{"image_size": 64, "crop_scale_min": 1, "arch": "vit", "activation": "squared_relu", "parallel_block": false, "positions": "sincos", "lr": 0.0015, "precondition_frequency": 16, "max_precond_dim": 1024, "warmup_steps": 1900}
Rows from block 6 of a small masked image model, named by matrix and row number. Rows with one number within an expert belong to one neuron, the router's apart. Each number is 128 + 24 x the weight over its row's rms, rounded and kept within 0 to 255. All counts start at 0.
Before each expert's rows are labels from the 100 images, of 14976, where the router gives the expert most weight on average: "top examples" is what is common among them. Only what is clearly more common there than usual is listed. The data: retinal OCT scans (Kermany 2017). In brackets: how many of the 100.
# router: router (model.blocks.6.mlp.router.weight, 8x192, trained with AdamW), inputs 64-127
# up: expert up (model.blocks.6.mlp.up, 8x96x192), inputs 64-127
# down: expert down (model.blocks.6.mlp.down, 8x192x96, transposed), outputs 64-127

# expert 6
top examples: finding: choroidal neovascularization (68)
router.6 [ 78 102  94 111 115 121  96  78 111 125 130 136 149 127 160 149  60 101 123 106 115 130  98 147 144 110 106 132 125 114  90  90 121 163  96 114 131 130 120 149 109 122 128 111 163  72  87 123 100 109 124 113  85 133 150  60 175 149 113 134 110 151 147 133]
up.0 [134 120 131 123 144 123 146 121 134 103 114  56 121 150 109 102  97 131 123 179 115 148 134 137 109 125 179 121  97 155 137 156 136 105 115 115 130 159 135 161 137 156 131 117 120 138 113 141 111 114 133 112 149 162 132 140 133  82  93  77 164 124 150 172]
down.0 [156 103 128 162 133 124 137 149 134 104 142 141 104 125  64 141 187 108 142 150 116 105 163 120 151 110  97 175 133  96 156 100 130 121  89 129 154 145 106  83 134 178 150 119 147 153 168 138 108 132  87 136 116 167 118 134 183  98 120 101 129  98  74 126]
up.1 [125 102 117 150 138 136 119 151 104 133 133 171 145 152  93  67 143 130 158 124 128 117  89 108 116 104 106 162 137 115 117 126 145 148 141 108  97 148 109  91 132 122 146  78 104 155 156  95 161  76 158 146 120  93 139 100 135 127 110 161 110 113 152 116]
down.1 [136 112 138  76  83 153 103 110  97 131 141  77 160 106 103 101  96 121 104 186 115 141 126 121 133  88 108  96  90 141 163 126 126 119 131 123 168 135 110 113 143 118 132 129 181 150 145 114 154 133  59 142 143 108 116 155 163 137 154 133 101 138 124 120]
up.2 [135 126  98  82 108 111 134 110 149  95 102 124  72 147 118 151 134 141  98 159 125 130 130 158 102 181 125 139 119 147 110 124  98 129 138 124 127 100 132 117 122 132 126 130 125 142 174 139 119 130 157 113 131 115 148 154 134 120 156 123 132 191 109 171]
down.2 [109 115 146 155 147 122  80 130 136 107 158 104 125 121  84 102 139 157 127 169  71 119 141  86 141 150 122  91 111 162 136 133 128 141 122 118 142 139 115 118  81 156 109 148 139 109 145 164 114 138 143 154 140 134 113 115 101 142 109 121  94  99 157  80]
up.3 [146 151 120 155  76 141 130 128 106 118 159 155 159 140 118 121 127 124 102 138 118 103 124 137 151 116 103 133 146 158 149 138 125 113 143 164 111 155 162 156 140 117  81 144 178 127 169 119 146 128 151 157 108 148 148 116 181 109 133  88 134 145  80 126]
down.3 [104 104 128  99 112 156 110  82 115 140 156 127 114 108 100  77 138 153 102 111 130  99 113  90 160 129 107 121  95 117 116  61 164 121  78 135 114 128 135 105 133  82 170 106 135 125 124 143 144 111 108  74 113 126 117  85 101 149 141  70 106 114 103 122]
up.4 [150 119 136 145 100 112 149 120  99 104 130 134 118 122 143 133 103 183 190 160 161 147  76 125  97 148 127 122  95 136 115 107 118 121 131 133 133 162 116 141 150 138 128 106 148 149 154  93 151 118 112  85 135 134 163 127 112 137 127 109 126 138 138 108]
down.4 [106 125 156 127 123 140 156 118 132 124 104 123 136 104 131 118 102 119  44 142 129 120 124 103 164 115 117 145 120 129 125  99  76 154 140 167  98 152 167 144  91 142 102 113 115 142 120 153 132 140 130 119 143 126 157 121 116 123 144 153  96 104  87 138]
up.5 [142 141 113 123 154 118 151 139 135 121 132 144 124 144  93 129 130 137 146 124 182 103  82 124 137 140 117 123 152 143 125  95 123 173  97 156 119 149 128 143 152  70 100 104 126 160 166  58 126  85 108 118 130  94 160 119 113 140 137 107 154 128  76 158]
down.5 [101 122 120 129 108  99 143 141 148 167 158 141 127 152 133  93 132 138 141 115 126 150 159 118  83 162 136  95 140 113 161 124 164 120 100 116 136 115 118 130 101 119 115 148 134 133  72  98 147 113 126 130 126 135 178 144 117 118 170 113 109 169 124 102]
up.6 [106 134  97 129 146 175 129 147 109 147 121 148 149 129 149 117 105  95 149 120 105 154 130 122 135 100 131 110 112 120  97 166 122 151 129  88 151 101 136 164 143  96 113 182 137  93 115 107  97 123 145 108 111 136 184  97 154 131  98 105 116 175 113 121]
down.6 [148 110 122 122 114 132 140 136 175 117 154 166 103  89 154 116 167 140 111 121 137 128 100 162  86 145 105 128  98  79 128 123 101 143 140 127 127 151 138 101 164 158 143 117 126 123 141 101 126 179 163  89 143 141 100 104 114 125 139 119 144 123 109 140]
up.7 [109 103 157 152  97 112 144  94 128 117 153  99 116 133 105 140  94 129 143 139 138 121 100 104 149 107 125 109 145 130 175 131 127 147 115 138 136 171 115 104 111 131 158 126 187 163 135 152 179 107 119  97 137 139 123 158 118  90 105 128 141 140 155 158]
down.7 [138 125 154 127 121 168 141 145 106 150 111 117  92 124 138 124 142 180 102  90 133 127 100 116 141 135 107 119  92 120 131 141  91 121 138 142  90  94 146  77 111 111 128 139  98 104 121 142 118 150 107 169 128 135 147 168 110 149 138 122 138 118 106 161]
up.8 [ 91 167 119 134 141 116 140 119 129 144 152 115 177 147 125 124 127 131 147 155 116 183 141 110 152 126 137  98 157 137 150 102 142 155 101  93 130 150 136 113 156  96 138 111 145 127 131 100 145 131 134 118 122 109 151  67 102 146 122 167 149 141 122 155]
down.8 [ 79 108  95 108 115 145 118 148 105 105 114 145  87  81 176 145 134 158 128  63 103  99 107 134  93 127 121 151 120 126 131  81  90 146 127 110 150 146 155 155 152 122 103 162 146 129 126 158 157 147 133 161  88 131 123 152 103 132 130 136 131 120 118 138]
up.9 [144 123 144 130 122 131 143 102 130 119 138 153 137 105 166 109 146  97 126 105 103 148 107 105 119 102 129 140 136 121 168 104 126 112 123 132 116 130 116 108 144  95 125 141 103 141 139 165 101 159 134  87 181 109 142  79 166 112 124  86 140  94 110 140]
down.9 [110 148  88 173 130  78 123 112 133 168 111 161 117 183  52 127 164 112 126  94 105 132 160 137 114 136 111 150  65  96 106 119 116 123 111 103 113  94 133 146 126 155 123 109 107 129 123 131 157  94 142 165 114 118  85 128 140 149 138 155 108 166 131 150]
up.10 [ 99 132 147 121 122 130 115  66 113 128 167 129 160 128 166 118 128 117 121 105 188 143 151 133 158 138 114 171 140 133 156 115 107  99 129 134 143  92 201 141 107 159  91 131 129 127 143 114 127 136 163 147 120 136 152 102 126 122 105 171 111  95 138 136]
down.10 [128 127 118 162  88 131 124 126 129 130  78 120 122 168 102 134 106 119 128 173 136 107 158 157 108 135 126 173 125 152 111 144 112 165 116 128 131 109 130 112 160  94 127 104 100 133 165 133 141 152 138 131 141 157 111 108 120 153 145  62 129 176 116 147]
up.11 [134 158 130 107 162 152 164  91 134 108 117 133 129 114 162 133 144 121 107 124 129 117 135 106 128 101 105 107 139 100 149 126 129 147 125  54  96 122 121 149 122 157 122 109 134 101 104 133 120 154 123 136 146 146 132 127 118 149 149 130  76 122 108 127]
down.11 [133 171 122 152 113  81 132 161 191 135 158 128 103 199 118 132 117 128 166  97  91 123 149 144 162 123 140 158 187 150 112 117 154 135  97 119 134 104 160 120 119  98 146 107 122 140 122  81 108 135 129 155 128 116 119 115 150 115 166 150 166 102 121 163]
up.12 [103 133 115 166 116 165 122 119 131 116 119 149 100 163 165 120 111 104 129 120 127 157 152 157  93 111 173  78 132 137  78 132  97 164  96 148  93 109 129 153 122 161 160 135 128 146 111 151 129 175 135 122  71  90 168 134 161 110  97  89  74 139 176 130]
down.12 [146 110 136  73 114 132 156 135 107 139 118 111 130 146 143 160 140 108 131 152 146 123 103  94 138 125  55 142 171 155 116 108 139 111  98  87 134 123 117 106 101 126 161 137  98 108 107 127  90 106 146 130 151 149 129 130 157  87 145 109 124 139 129 124]
up.13 [113 130 137  83 156 141 115  93 147  54 110  98 128 131  99 144 123 133 188 142 108 120 140 133 141 131 139 119 106 102 145 155 119 119 147 158 118 147 130 108 144 120 139 111 122 100  99 158 111  93 133 164 167 126 173 140 123 146 100 123 144 165 103 106]
down.13 [207  76 145 106 111 111 127  90 108 167 127 151  96 161 154 125 144 108 112 151 174 142 137 118 147 147 148 159 127 108 142 142 139 133 139 146 143 106 112 117 106 108 167 150 152 138 102 121 164  90 123 103  94 118 133 109  98 140  96  79 143 111 161 112]
up.14 [147 135 183 157 163 131 142 122 153 115 156 184 146 122 128 164 120 100 139 100 152 138 115 123 131 147  76 126 139 140 178 124 137 109 116 130 101 109 107 108  82  94 109 132 100  91 109 110 122 108 154 160 158 135 104 104 161 117 133  95 107  88 113 145]
down.14 [137 154  74 164  56 136 107 131 111 135 111 130 120  77 118 125 135 124 142 127 122  84  81 101 126  94 146 151 115  90 146 105 113 124 144 137 131 123 149 109 170 167 163  79 112  76 146 127 134 150 120  93 125 118 141 155 151 128 130 125 144 122 128 111]
up.15 [117  92 138 162 151 122 164 129 139 113 155 117 149 131 115 156 113 130 169 127 107  95 110 113 140 114 120 139 179 111 132 121 135 141 130 181 136 135 127 116 119 139 211  93 150 127 112 104 134 103 155 110 135 143 100 101 116  99 152 130 130 124 159 144]
down.15 [167 158 135 108 162 111 101 151 108 119 140 111  97 141  96 133 115 129 119 133 121  86 120 142 125  96  60  91 145 129 110  97  83 164 119 147 129 157 158 162 131 147  89 162 163  96  76 104 158 113 151 124 134 163 140 140 145 130 143 126 120 104 120  81]

# expert 3
top examples: finding: choroidal neovascularization (65)
router.3 [149 151  98  96 141 120 109 122 102 162 146  90 128 109 142 160 114 166 128 185 159 143 130 131 121 166 126 125 110 126 120  94 141 141 132 141 139 113 110 129 136 120 136 129 173 142 142  89 123 124  91 165  97  94 144 133  99 156 143 109 159 122  81  94]
up.0 [122 113  83 146 124 139 107 132  92  95 119  87 128 111 126 158 133 111  93 109 154 180 117  92 123 149  90 151 105 154 165 147 118 134 141  76 110 152 164 148 154  95 153 132 130 173 143  98  96 108 139 153  99 121 129 142 137 122 158 140 131 146 147 114]
down.0 [142  78 100 110 133 151 146 148 105 141 139 115 118 112 166 125 126 102 148  83 117 132 126 146 140 131 124 134 145 142 176 147 118 113 129 114 120 128 195 129 125 135 114 122 132  97 140 131 119 114 106  69 100 112 146 121 132 110 113 102 105 113 131 135]
up.1 [163 128 112  90 147 183 126  73 115 126 183 133 132 138 171 133 117 120 113 116 148 121 135 106 102  98 108 151 160  97 150 150 149 108 153 122  91  90 134 113 148 123  94 122 144 105 166 131 125 143 151 129 129 160 115 134 181 126 114 129  90 144 181 103]
down.1 [154 102  87 120 135 144 106 134 126 159 131 113 189  94  48 114 128 105 129 151 104 111 140 160 151 106 102 160  98 115  82 136 128 126 122 122 152 125 101 159 145 112 157 144 123 127 141 149 134 118 149  96 128 142  88 161 133  99  68 141 138 131 123 160]
up.2 [123 139 105  96 116  93 124 136  76 137 129 128 104 111 112 115 127 123 146 135 153 156 115 103 111 110  75 148 129 123 128 116  97  96 171 140 152 111 117 131 106  94 123 123 111 194 167 117 133  80 166 133 132  89 155 166 125 137 166 117 128  97 147 151]
down.2 [109 119 126 153  99 185 153 148 136 108 130 121 123 105 112 113 135 155 166 114 116  91 101 122 136 129 120 125 119 123 144 139  34 133 131 141 132 114 175 102 152 146 162 112 138  84 123 159 115 153 118 115 166 131 116 151 146 112 124  94 147 140  84 143]
up.3 [134 173 146 138 130 121 146 126 153  82 137 144 165 106  96 118  99  86 109 147 126 115 168  86 146 149 131 180 143 108 127 117 118 136 136  80 134 132 139 141 114 124 145 151 155 143 109 172 130 177 101 146 122 171 149 135 110 108 113 154 146  97 142 125]
down.3 [144 122 127 168 142 145 146 105 145 120 174 141 123 123 114 146 143  84 148 168 165 137  94 125 151 105 104 105  80 136 142  90 124 118 152 143 139 108 144 120 139 168  83 136  85 151 153 136 127 126 141 115 102 122 131 129 146 109 134 149 141 163 120 127]
up.4 [146 140 111  62 109 140 155  89 108 179 154 119 101 109 126 159 110 150 136 129 110 126 133 112 122 106 106 108 151 131 110  72 124 147 139 134  92 121  77 113 121 112 121 108 152 145 100 156 161 132  87 134 126 121 126 152 100 109 158 101 128 119 157 103]
down.4 [101 160 165 141 159 149 143 140 128  60 115  97 125  98 139 117 107 138 174  91 108 133 110 111 161 141 132 163 100 128 141 149 132  96 129 129 127 100 138 130 112 107 159 117 165 123 183 122 128 148 149 168 140 110 131 137 133 129 118 144 119 132 119 116]
up.5 [ 84 154 144 117 133 136  89  64 108 143  96  77 140 116 138 128 106  94 120 152 148  94  57 110 107 118 132 169 122 126 155 165 149 141 145 124  86 160 128 149 162 142 112 129 123 159 184 153 128 169 135 104  87 123 131 160 142 117 145 123  78 125 113 142]
down.5 [131 124 137 139 117 129 118 107 149 143 140 108  86 145  68 136 104 107 108  98 115 131 154 105 127 108 124 104  93 125 151 104 131  87 110 145 146  67 119 106 113 143 106  92 136 121 131  98 149 141  68 134 131 115  80 149 135 142 112 126 133 114 106 143]
up.6 [155 116 126 138  84 112 161 135  89 102 144 121 100 146  88 129 132  97  98 150 185 145 160 105 104 123  88  85 103 141 127 142 154 110  72 111 140  99 158 151  97 134 124 141 120 147 134 115 135 106 127  92 109 106 116 126 127 141 167 136 128 124 115 161]
down.6 [156 109 121 126 187 150 123 118 155  78  95 105 134 103 131 156 134 148 129 107  93 122 123 109 107 141 144 135 126 114  98 113 124 159 117 133 163 118 122 117 134 151 140 131 100  94 110 143  99 135 159 126 160 138 152 136 144 128 140  99 112 107  89 163]
up.7 [138 160 119 137 115 112 107 156 140 103 141 139 120 151 120  97  99 143 136 137 147 140 122 125 150 134 164 157 143 142 138 121 146 143  93 118  99 142 106 153 120 165 151 151 112 168 135 113 124 122 128 110  99 122 101 152 131 166 149 104 103 135 158 119]
down.7 [135 109 181 119 109  83 141 124 128 182 127 134 125 150 147 117 125 127 158 115 140 159 125 173 129  99 137 140 134 161 135 136 150 122  94 109 116 137 129 122 132 114 133 131 123 111 135 110 132 141  89 116 107 140 154 116 110 119 110 154 126  98  94 120]
up.8 [158 139 118 103 150 104  89 116 107 134  98 117 111  89 125 130 149  97  93  99 156  92 145  84 134 137 118  97 169 140 162 115 106 134 126 170 149 112 138 154 146 121 117 134 145 133 147 132 140 138 118 126 157 139 114 173 111 124 118 129 158  92 126 155]
down.8 [126 103 119 105 120 116  88 133 136 134 153  99 152 117 143 125 167 110 144 158  93 111 159 148 133 138 134  99  88 139 157 113 138 104 163 142 201 124  93 107 128 130 131 158 127 111  84 165 120 100 137 160 126 152 120  37 113 149 132 112 128 125 115 120]
up.9 [136 131 126 121  63 114 133 131  91 137  76  88 158 115  79 135 134 156 101 151 150 164  93 121 122 139 125 116 119  85 153 145 134 159 135  80 126 116  98 121 115 130 130 120 160 150 132 104 151 184 106 113 107 128 123  75 149 126 121 117 148 149 109 154]
down.9 [143  99 122 142 166 174 126 144 123  96 141 125 142 144 136 127 143 101 149 115 125 136  86 106 130 116 109 135 109 175 151 122  96 107 119 162 118 119 121 121 186 116 110 146 125 167 144 125 128 131  98 115 102 156 117 137 110 166 156 115 144 109 157 132]
up.10 [108 145  97 125 146 176 173 155 102 152 144 150 152 107 133  99 136  95 149 110  77 142 153 110 130  97 131 108 121 123 147 105 130 179  69 134 120 147 141 148 104 136 145 114 126 114 148 142 142 147 118  82  58 129 129 169  69  78 111 112  90  64 127 168]
down.10 [137 127 129 160 154  97 107  92 131 137 169 123  84 143 138 101 111 175 134 179 138 113 103 158 181 145 136 143 166 146 142 127 174  77 162 149  83 126 133 141 136 110 123 132  99 154 141 146 123 115  91 124 104 142 146 115 155 137 160 173 147 156 149 144]
up.11 [ 67 158 114 161 161 151 116 140 121 110 153 148 108 165 160  98  97 106 131 123 144 150 108  67 116 108 146 109 135 120 107 108  98  96 152 117  91 107 155 121 126 119 144 100 100 104 149 125 125 111  87  99  83 126 136 142 114 139 153 120 104 124 111  97]
down.11 [124  98 107 102  95  76 100 100 120 133 138  94 117 106 151 170 114 142 134  80  76 134 121 127 138 124  92  99 119 147 151 138  78 127 119 128 109 117 136  85 141 104 128 112 140 106  97 126 115 149 117 139 142  95  80  87 107 103  97 124  95 137 102 129]
up.12 [ 89 119 147 130 131 123 140 133  98 146 116  95 126 148 117 162  97 101  84 103 111 171 170 110 169 142 123 109  93 154 141 128 151 136  96 131 134 117 117  95 156  99  90 151 145 141 124 123 109 130 141 162 128 182 130 127 169 167 152 162 133 109 114 188]
down.12 [142 140 123 124 123 127 150 149 135  84 133 131 150 124  66 165 140 121 133 108 153 147 139 126 106 153 124 174 107 137 150 100 139  88 135 126 103 102 125 152 151 140  97 111 139 168 146 127 128 159 125 118 133 153 136 136 156 117 164 122 132 100 119 110]
up.13 [124 148 157 135 124 140 102 149  82 163 130  97 117 126 131 158 114 121  89 152 103 137 160 126 109  84  94 142 115 103 141  90  89 129 109  95 114  88 158 159  94 122 145 107 119 144 108 128 147 168 148 144 106 144 152 143 101 118 126 125 135 114 120 130]
down.13 [136 119 119 113 137  90  90 125 125 120 105 146 106 131 136 130 139 128 137 141 144 116 166 118 114 129  97 130 129 114 143 181 125 110 118 153 148 109 119 129 148 140 137 140 157 121 145 122  79 102 179 134 151 176 108 124 101 121 136 104 108 162 114  91]
up.14 [ 80 142 130 137 161  99 142 143 119 129 158 129 130 176 125 142 129 132 135 121 120 121 140  79 103 137 203 125 120 150 170 122 129 160 106 117 141  80 105 119 112 118 152 149 133 157 129 153 167 135 144 136 109  96 115 148 160 145 121 153 107 129 152 176]
down.14 [131 136 153  74 169 150 156 132 134 111 160 110 140 191 196 171 115 140 116 109 170 121 158 125 134 128  93 148 119 104 120 136 176  93 151 126 145 120 112 140 122 118 133  96 127 127 159 111  92 146 145 126 158  68 176 103 105 134 141 146 117 145 137 123]
up.15 [112 151  83 141 102 109 166 126 117 105 104 118 125 149 147 177 133 127 160 150  98 187  99 117 118 135 133  85 139 136 126 116 128 152 127 143 178 156 141 120 166 119 158 110 134 140 155 182  96 147 141 120 118  81 144  96 137  83 112 123 178 146 108 138]
down.15 [133 125 165 101 171 134 136 121 122 142 146 123  97 121 151  84 133 154 141 107 138 131  92 125  84 143 107  97 139  99 129 121  98 151 138 144 135 135 127 132 158  91 155 152 104 175 130 128 127 126 107 172 111 143 150 134  94 135 109 136  99  70 167 112]

# expert 1
top examples: finding: normal (88)
router.1 [146 131 138 120 101 129 141 162 130 147 132  96 145 146 123 141 154 113 148 135  99 111 133 142 146 140 139 123 122  96 117 136 136 128 154 140 151 112  95 113 139 132 108 145 154 172 157 125 182 190 129 102 192 130 158 113 140 148  89 143 193 166 131 153]
up.0 [123 145 114 119 114 140 117  98 129 114 157 113 107 105 122 161 139 112 117  93 138 159 116  93 105 140 115 111 146 150 122 135 112  94  66 134 124 132 120 104  93 134 119 141 114 182 151  98 149 129 124 159 170 144 165 172 102 122 200 126 159 144 168 142]
down.0 [131 133 139 171 159 167 135 100 120 156 143 115 108 117 133 160 139 127 165 108 110 156  75 134 157 146 144 123 129  79 128  92 126  76 125 107 121 146 103 145 119  97 143 133 126 193 128  86 177 140 148  86 140 118  89 125 113 134 111 140 117 138 111 138]
up.1 [151 141 102 142 119  70 152 147 116  89  94  93 132 118  94 126 103 113 119 142 138 177 140 123  98 134  94 128 128 124 117 149 190 157 124 134 135 120  78 153 146 143 142  99 118 140  92 103 159 130 103  97 139 148 125 134 136 114 116 119 173 118 148 126]
down.1 [ 95 108 122 158 119 162 127 120 137 152 140 179 137 119 131 147 150 149  95 106 150 136 124 146 139 107 141  96 140 132 108 117 167 118 120 159 109 130 150 120 114  98 129 144 109 126 152 159 164 133 141 106 129 111 114 119 150 139 133 201 150 121 107 107]
up.2 [ 82  93 108 140 116 116 103 112 123 108 157 165 208 130 101 148 107 125 161 113 135 128 176  80 107 111 116 148 116 126 105 129 126 104 142 134 144 102 104 106 105 137 155 136 173 102 136 150 141 162  91 133 137 142 107 135 165 130 173 147 142 156 152 143]
down.2 [152 184 152 105 144 109 148  92 121 106  97 133 126 147 109 125 120 129 140 127 153 125 117 144 137 115 118 152 108 140 125 122  98 120 105 156 124  88 125 164 127 160 115 130 164 170 150 106 157  76 141 133  77 120  82 120  98 101 123 111 123 115 116 125]
up.3 [183 124 144 150 137 147 119  71 152 165 204 107 143 121 149 111 132 126 104 133 112 121 166  99 107 130 120  76 164 145 153 114 128 143 107  96 144 149 123 146 110 142 153 109 118 134 131 134 145 164 111 175 133 151 102 146 129 119 139 167 156 159 147 162]
down.3 [ 67 151 124  51 130 134 104  94 128 130 111 114  97 124 102 124 175 126 134  81  89 112  87 100 101 147 154 161 102  91 136 114 130 116 136 136 133 127 104 128 148 148 132 132 104 138 172 136 173 146 146 167 120 142 151  89 111 161 151 128 118 114 143 153]
up.4 [158 118 141  87 153 142 105 159 104  80 117 112 126 140 100 157 135 122 140 133 143 107 122 148 152 141 128 125 142 113 107 153 145 122 115  94 130  88  85 154 122 129 154 132 138 123 113 129 129 139  99 137 145 110 165  97 107 115 137 135 173 119  80 131]
down.4 [103 154 113  98 110 134 138 109 122 182 139 111 147 105 149  98 143 109 127  94 111 141 110  99 126 118 105 133 108 132 139 113 103 151 139 115 137 128 135 124 142 126  94 106 151 163 158  83 133 157 132 171 112 126  94 164 139 197 138 127 118 149 133 112]
up.5 [117 113 122 100 118 119  74 159 127 127  92 151 135 160 122 111 141 101 118 159 120 127 106 137 141 107 100 150 165 105 117 152  99  94 117 115 148 131  89 143 165 109 154  93 161 104 160 140 166 120 129  91 103 117 149  82 154 109 117 108 151 157 114 127]
down.5 [146 131 126 108 130 114 110 110 112 101 105 111 120 126 132 168 133  99 160 123 115 151 131 118 137 147 147 109 114 163 112 106 109 138 116 150 147 137 133 128 122 136 121  93 144 162 132 130 122 134 137 132 114 143 107 166 127 121  89 101 135 105 137 136]
up.6 [150 120 124  86 137 136 171  56 147 120 174 136 144 136 137 120 138 140 105 136 120  89 102 143 100 139 123 138 136  94  71 113 125 117 137 137 143 125 115 128 142 116 120  92 140  85 131 134 101 141 138 101 140 146  99  84 134 106 100 164 109 177 121 104]
down.6 [103 149 128 155 130 163 138 139 101 118 119  86 135 128 146 154 112 135 144 132 123  99 159 121 158 158  98 130 128 173  97  81 113 106 174  69 123 137 110 139 150 138 123 150 153 120 123 138 151 134 112 160 140 104 184 127  74 116 168 158 113 117 133 101]
up.7 [108 112 115 125  74 183 132 137 132 150 117 123 122  92 174 124 157 137 111 162 137 108 148 156 120 163 118 142 102 105 186 131 124 142 116 121 111 151 146 128  90 125 102 148 125 172 125 126 163  98 102 102  86 169 113  82 127 159 145 150 158 115 149 132]
down.7 [102 152 140 107 105 126 141 125 149 128 154 122  93 105 110 150 155 124 112  99 119 174  54 125 103 121 124 196 149 121 130 166 130 159  88 159  67 126  85 101 133 105 113 125 129 141 161 131 128 130 143  87 136 104 124 170 106 132 112  77 114 135  94 160]
up.8 [121 156 148 104 145 155 145 110 142 134  94 107 162  95 138 120 171 151 154 115 110  85  96 117 145  78 131 152 148 100 168 101 107 130 152 111 152 152 144 154 162 114 122 115 130 106 149 114 139 123 118 119 112 123 132 115 128 152 102 134 102 124 163 137]
down.8 [106  97 138 130  98 127 128 120 102 135 143  74 131 170 108 154 150 113 133 125 129 138 112 128 118 113 124 137 132 116 138 135 124 144 158 145 104 161  99 124  98 140 120 118 114 117 134  91 162  90 155 163 129 174 126 113 149  88 132 175 118 120 116  83]
up.9 [119  88 120 173 124 142 143 150 107 124  70 128 134 103  59 132 124  95 154 131 157 110 118 113 150 116 141 111 117  66 172 122 135 116 128 138 143 128  99 123 126 147 134 126 110 136 114  98 130 148 133 149 133 113 141  98 169 134 152 182  73 153 149 135]
down.9 [114 111 152  94 184 111  86 103 130 113 192 145 128 146 160 126 128 154 105 155  89 138 191 119  89  89 124 101 145 124 123 119 143 136 102 148 171 123 181 143 146 119 136 181 144 127 116 132 132 111 119 110 122 176  96 109 103 124 125 143 140 128 120 113]
up.10 [137  84 111 126 120 142 128 141 158 151 147 176 126 153 119 139 122  96 116 157  78 124 117 131 114 107  93 148 102 111 156 142 148 145 113 120 115 145 151 143 120 130 112 165 166 108 116 128 160 141 130 123 140 155 170 124 162 141  90 129 153 136 137 133]
down.10 [120 105 159 108 179 122 104  86 138 119 139 126 114  87 114  91 130 113 144  98 141 102 146 128 164 111 166  87 127 141 152 106 125 103 137 130 113 117 141  89 130 144 146 151 127 108 157 109 128 106 131 108 134 142  96 114 145  89 127 122 104 133 186 108]
up.11 [110 145  98 135 133 137 109 125 113 128 135 104 152 108 128 118 136 146 138  69 140 136 126 155  99 151 162  99 119  89 129 170 126 146 117 123 149 136 115 117 140 126 112 161 112 146 135 102 156 128 118 146 108 109 150 102 118 116 164 121 121 137 184 121]
down.11 [ 91 104 123 149  72 136 149 114 138  88 127 131 108 164 138 161 169 168 130 129  98 148 112 129 101 102 105 102  88 130 168 165 141 111 114 117 105 133 168  68 141 160 146 156 122 140  99 108 135 122 151  76 125 129 103 129 142 111 136 132 154 150 106 140]
up.12 [121 183 101 117 138 202 106 150 102  99  84 113 146 142 134 138 128 131 152 145 119 129 155  88 134 121 143  84 131 159 118 124 138 145 115 113 153 147 165 176 156 106 107 149  82 126 179 168 122 148 121 146 110 153 141 166 166 119 143 138 153 149 101 142]
down.12 [149  87 165 150 120 120 114 133 172 118 121 148 130 150 100 149  96 109 156 136 118 172 142 107 116 109 132 139 144  76 127 150 166 121 144 136 111 161 146  91 135 153 121 145 156 100  98 118 135 127 168 170 201 133 139 123 121  93  95 142 115 140 147 137]
up.13 [ 85 165  91 143 117 148  86 124 107 118 134 111 105 121 130 114 123 139 139  95 127 106 134 140 129 110 145 156  93 137  98 115 130 153 120 125 115 117 103 160 106 109 161 126  87 108 134 193 139 124 106 123 152 154 126 102 142 130 110 128 112 128 153  99]
down.13 [152  89 151 141 136 137 122  90 103 116 148 152  95 154 129 113 132 146 127 142 138  95 155 155 117 128 104 166 148 130 125  90 108 164 117 130 139 147 112 106 176 123 119  71 129 136  73 103 103 124 117 108 102 125 106 147 138  94 139 146 143 138 106 154]
up.14 [129 165 116 149 143  96 122 140 121 145 148 127  79 165 137 112  92 114  86 116 130  90 128 131 145 119 117  90  98 171 128 129 112 179 125 142 136 117 166 106 112 137 117 133 107 153 113 145 148 108 146 106 134 135 107 156 166 140 124 133 109 133 103 125]
down.14 [148 126 196 162  95 146 150 150 131 115 108  94 138 149 143 154 163 116 132 180  94 156 136 176 111 118 111 167 151  88 106 147 146 124 127 120 103 135  87 159 122 117 122 109 129 108 143 156 108 159  98 149 130 118 144 108 120  78  96 139 120 108 138  99]
up.15 [127 136 156 180 109 131  91  92 137 163  97 148 133 130 128 119  95 116 144 136 133 137 109 111 148 124 137 136  80 151 162 112 144 171 151 163 111 102  85 156 119 134 123 128 129 151  95 133  96 123 128 100 136 138 152 129 136 137 101 137 161 131 150 159]
down.15 [150 120 148 135 132 161 132 148 137 139  81 100 157 114  80  94 140 102 133 168 103 167  88 156 135  77 151 144 154 121  99 101 172 163 115 151 124 129  75 136  63 129 122 136 105 105 167 166 136 121 127 120 139 164 121 132 119 122 138 120 123 166 104 101]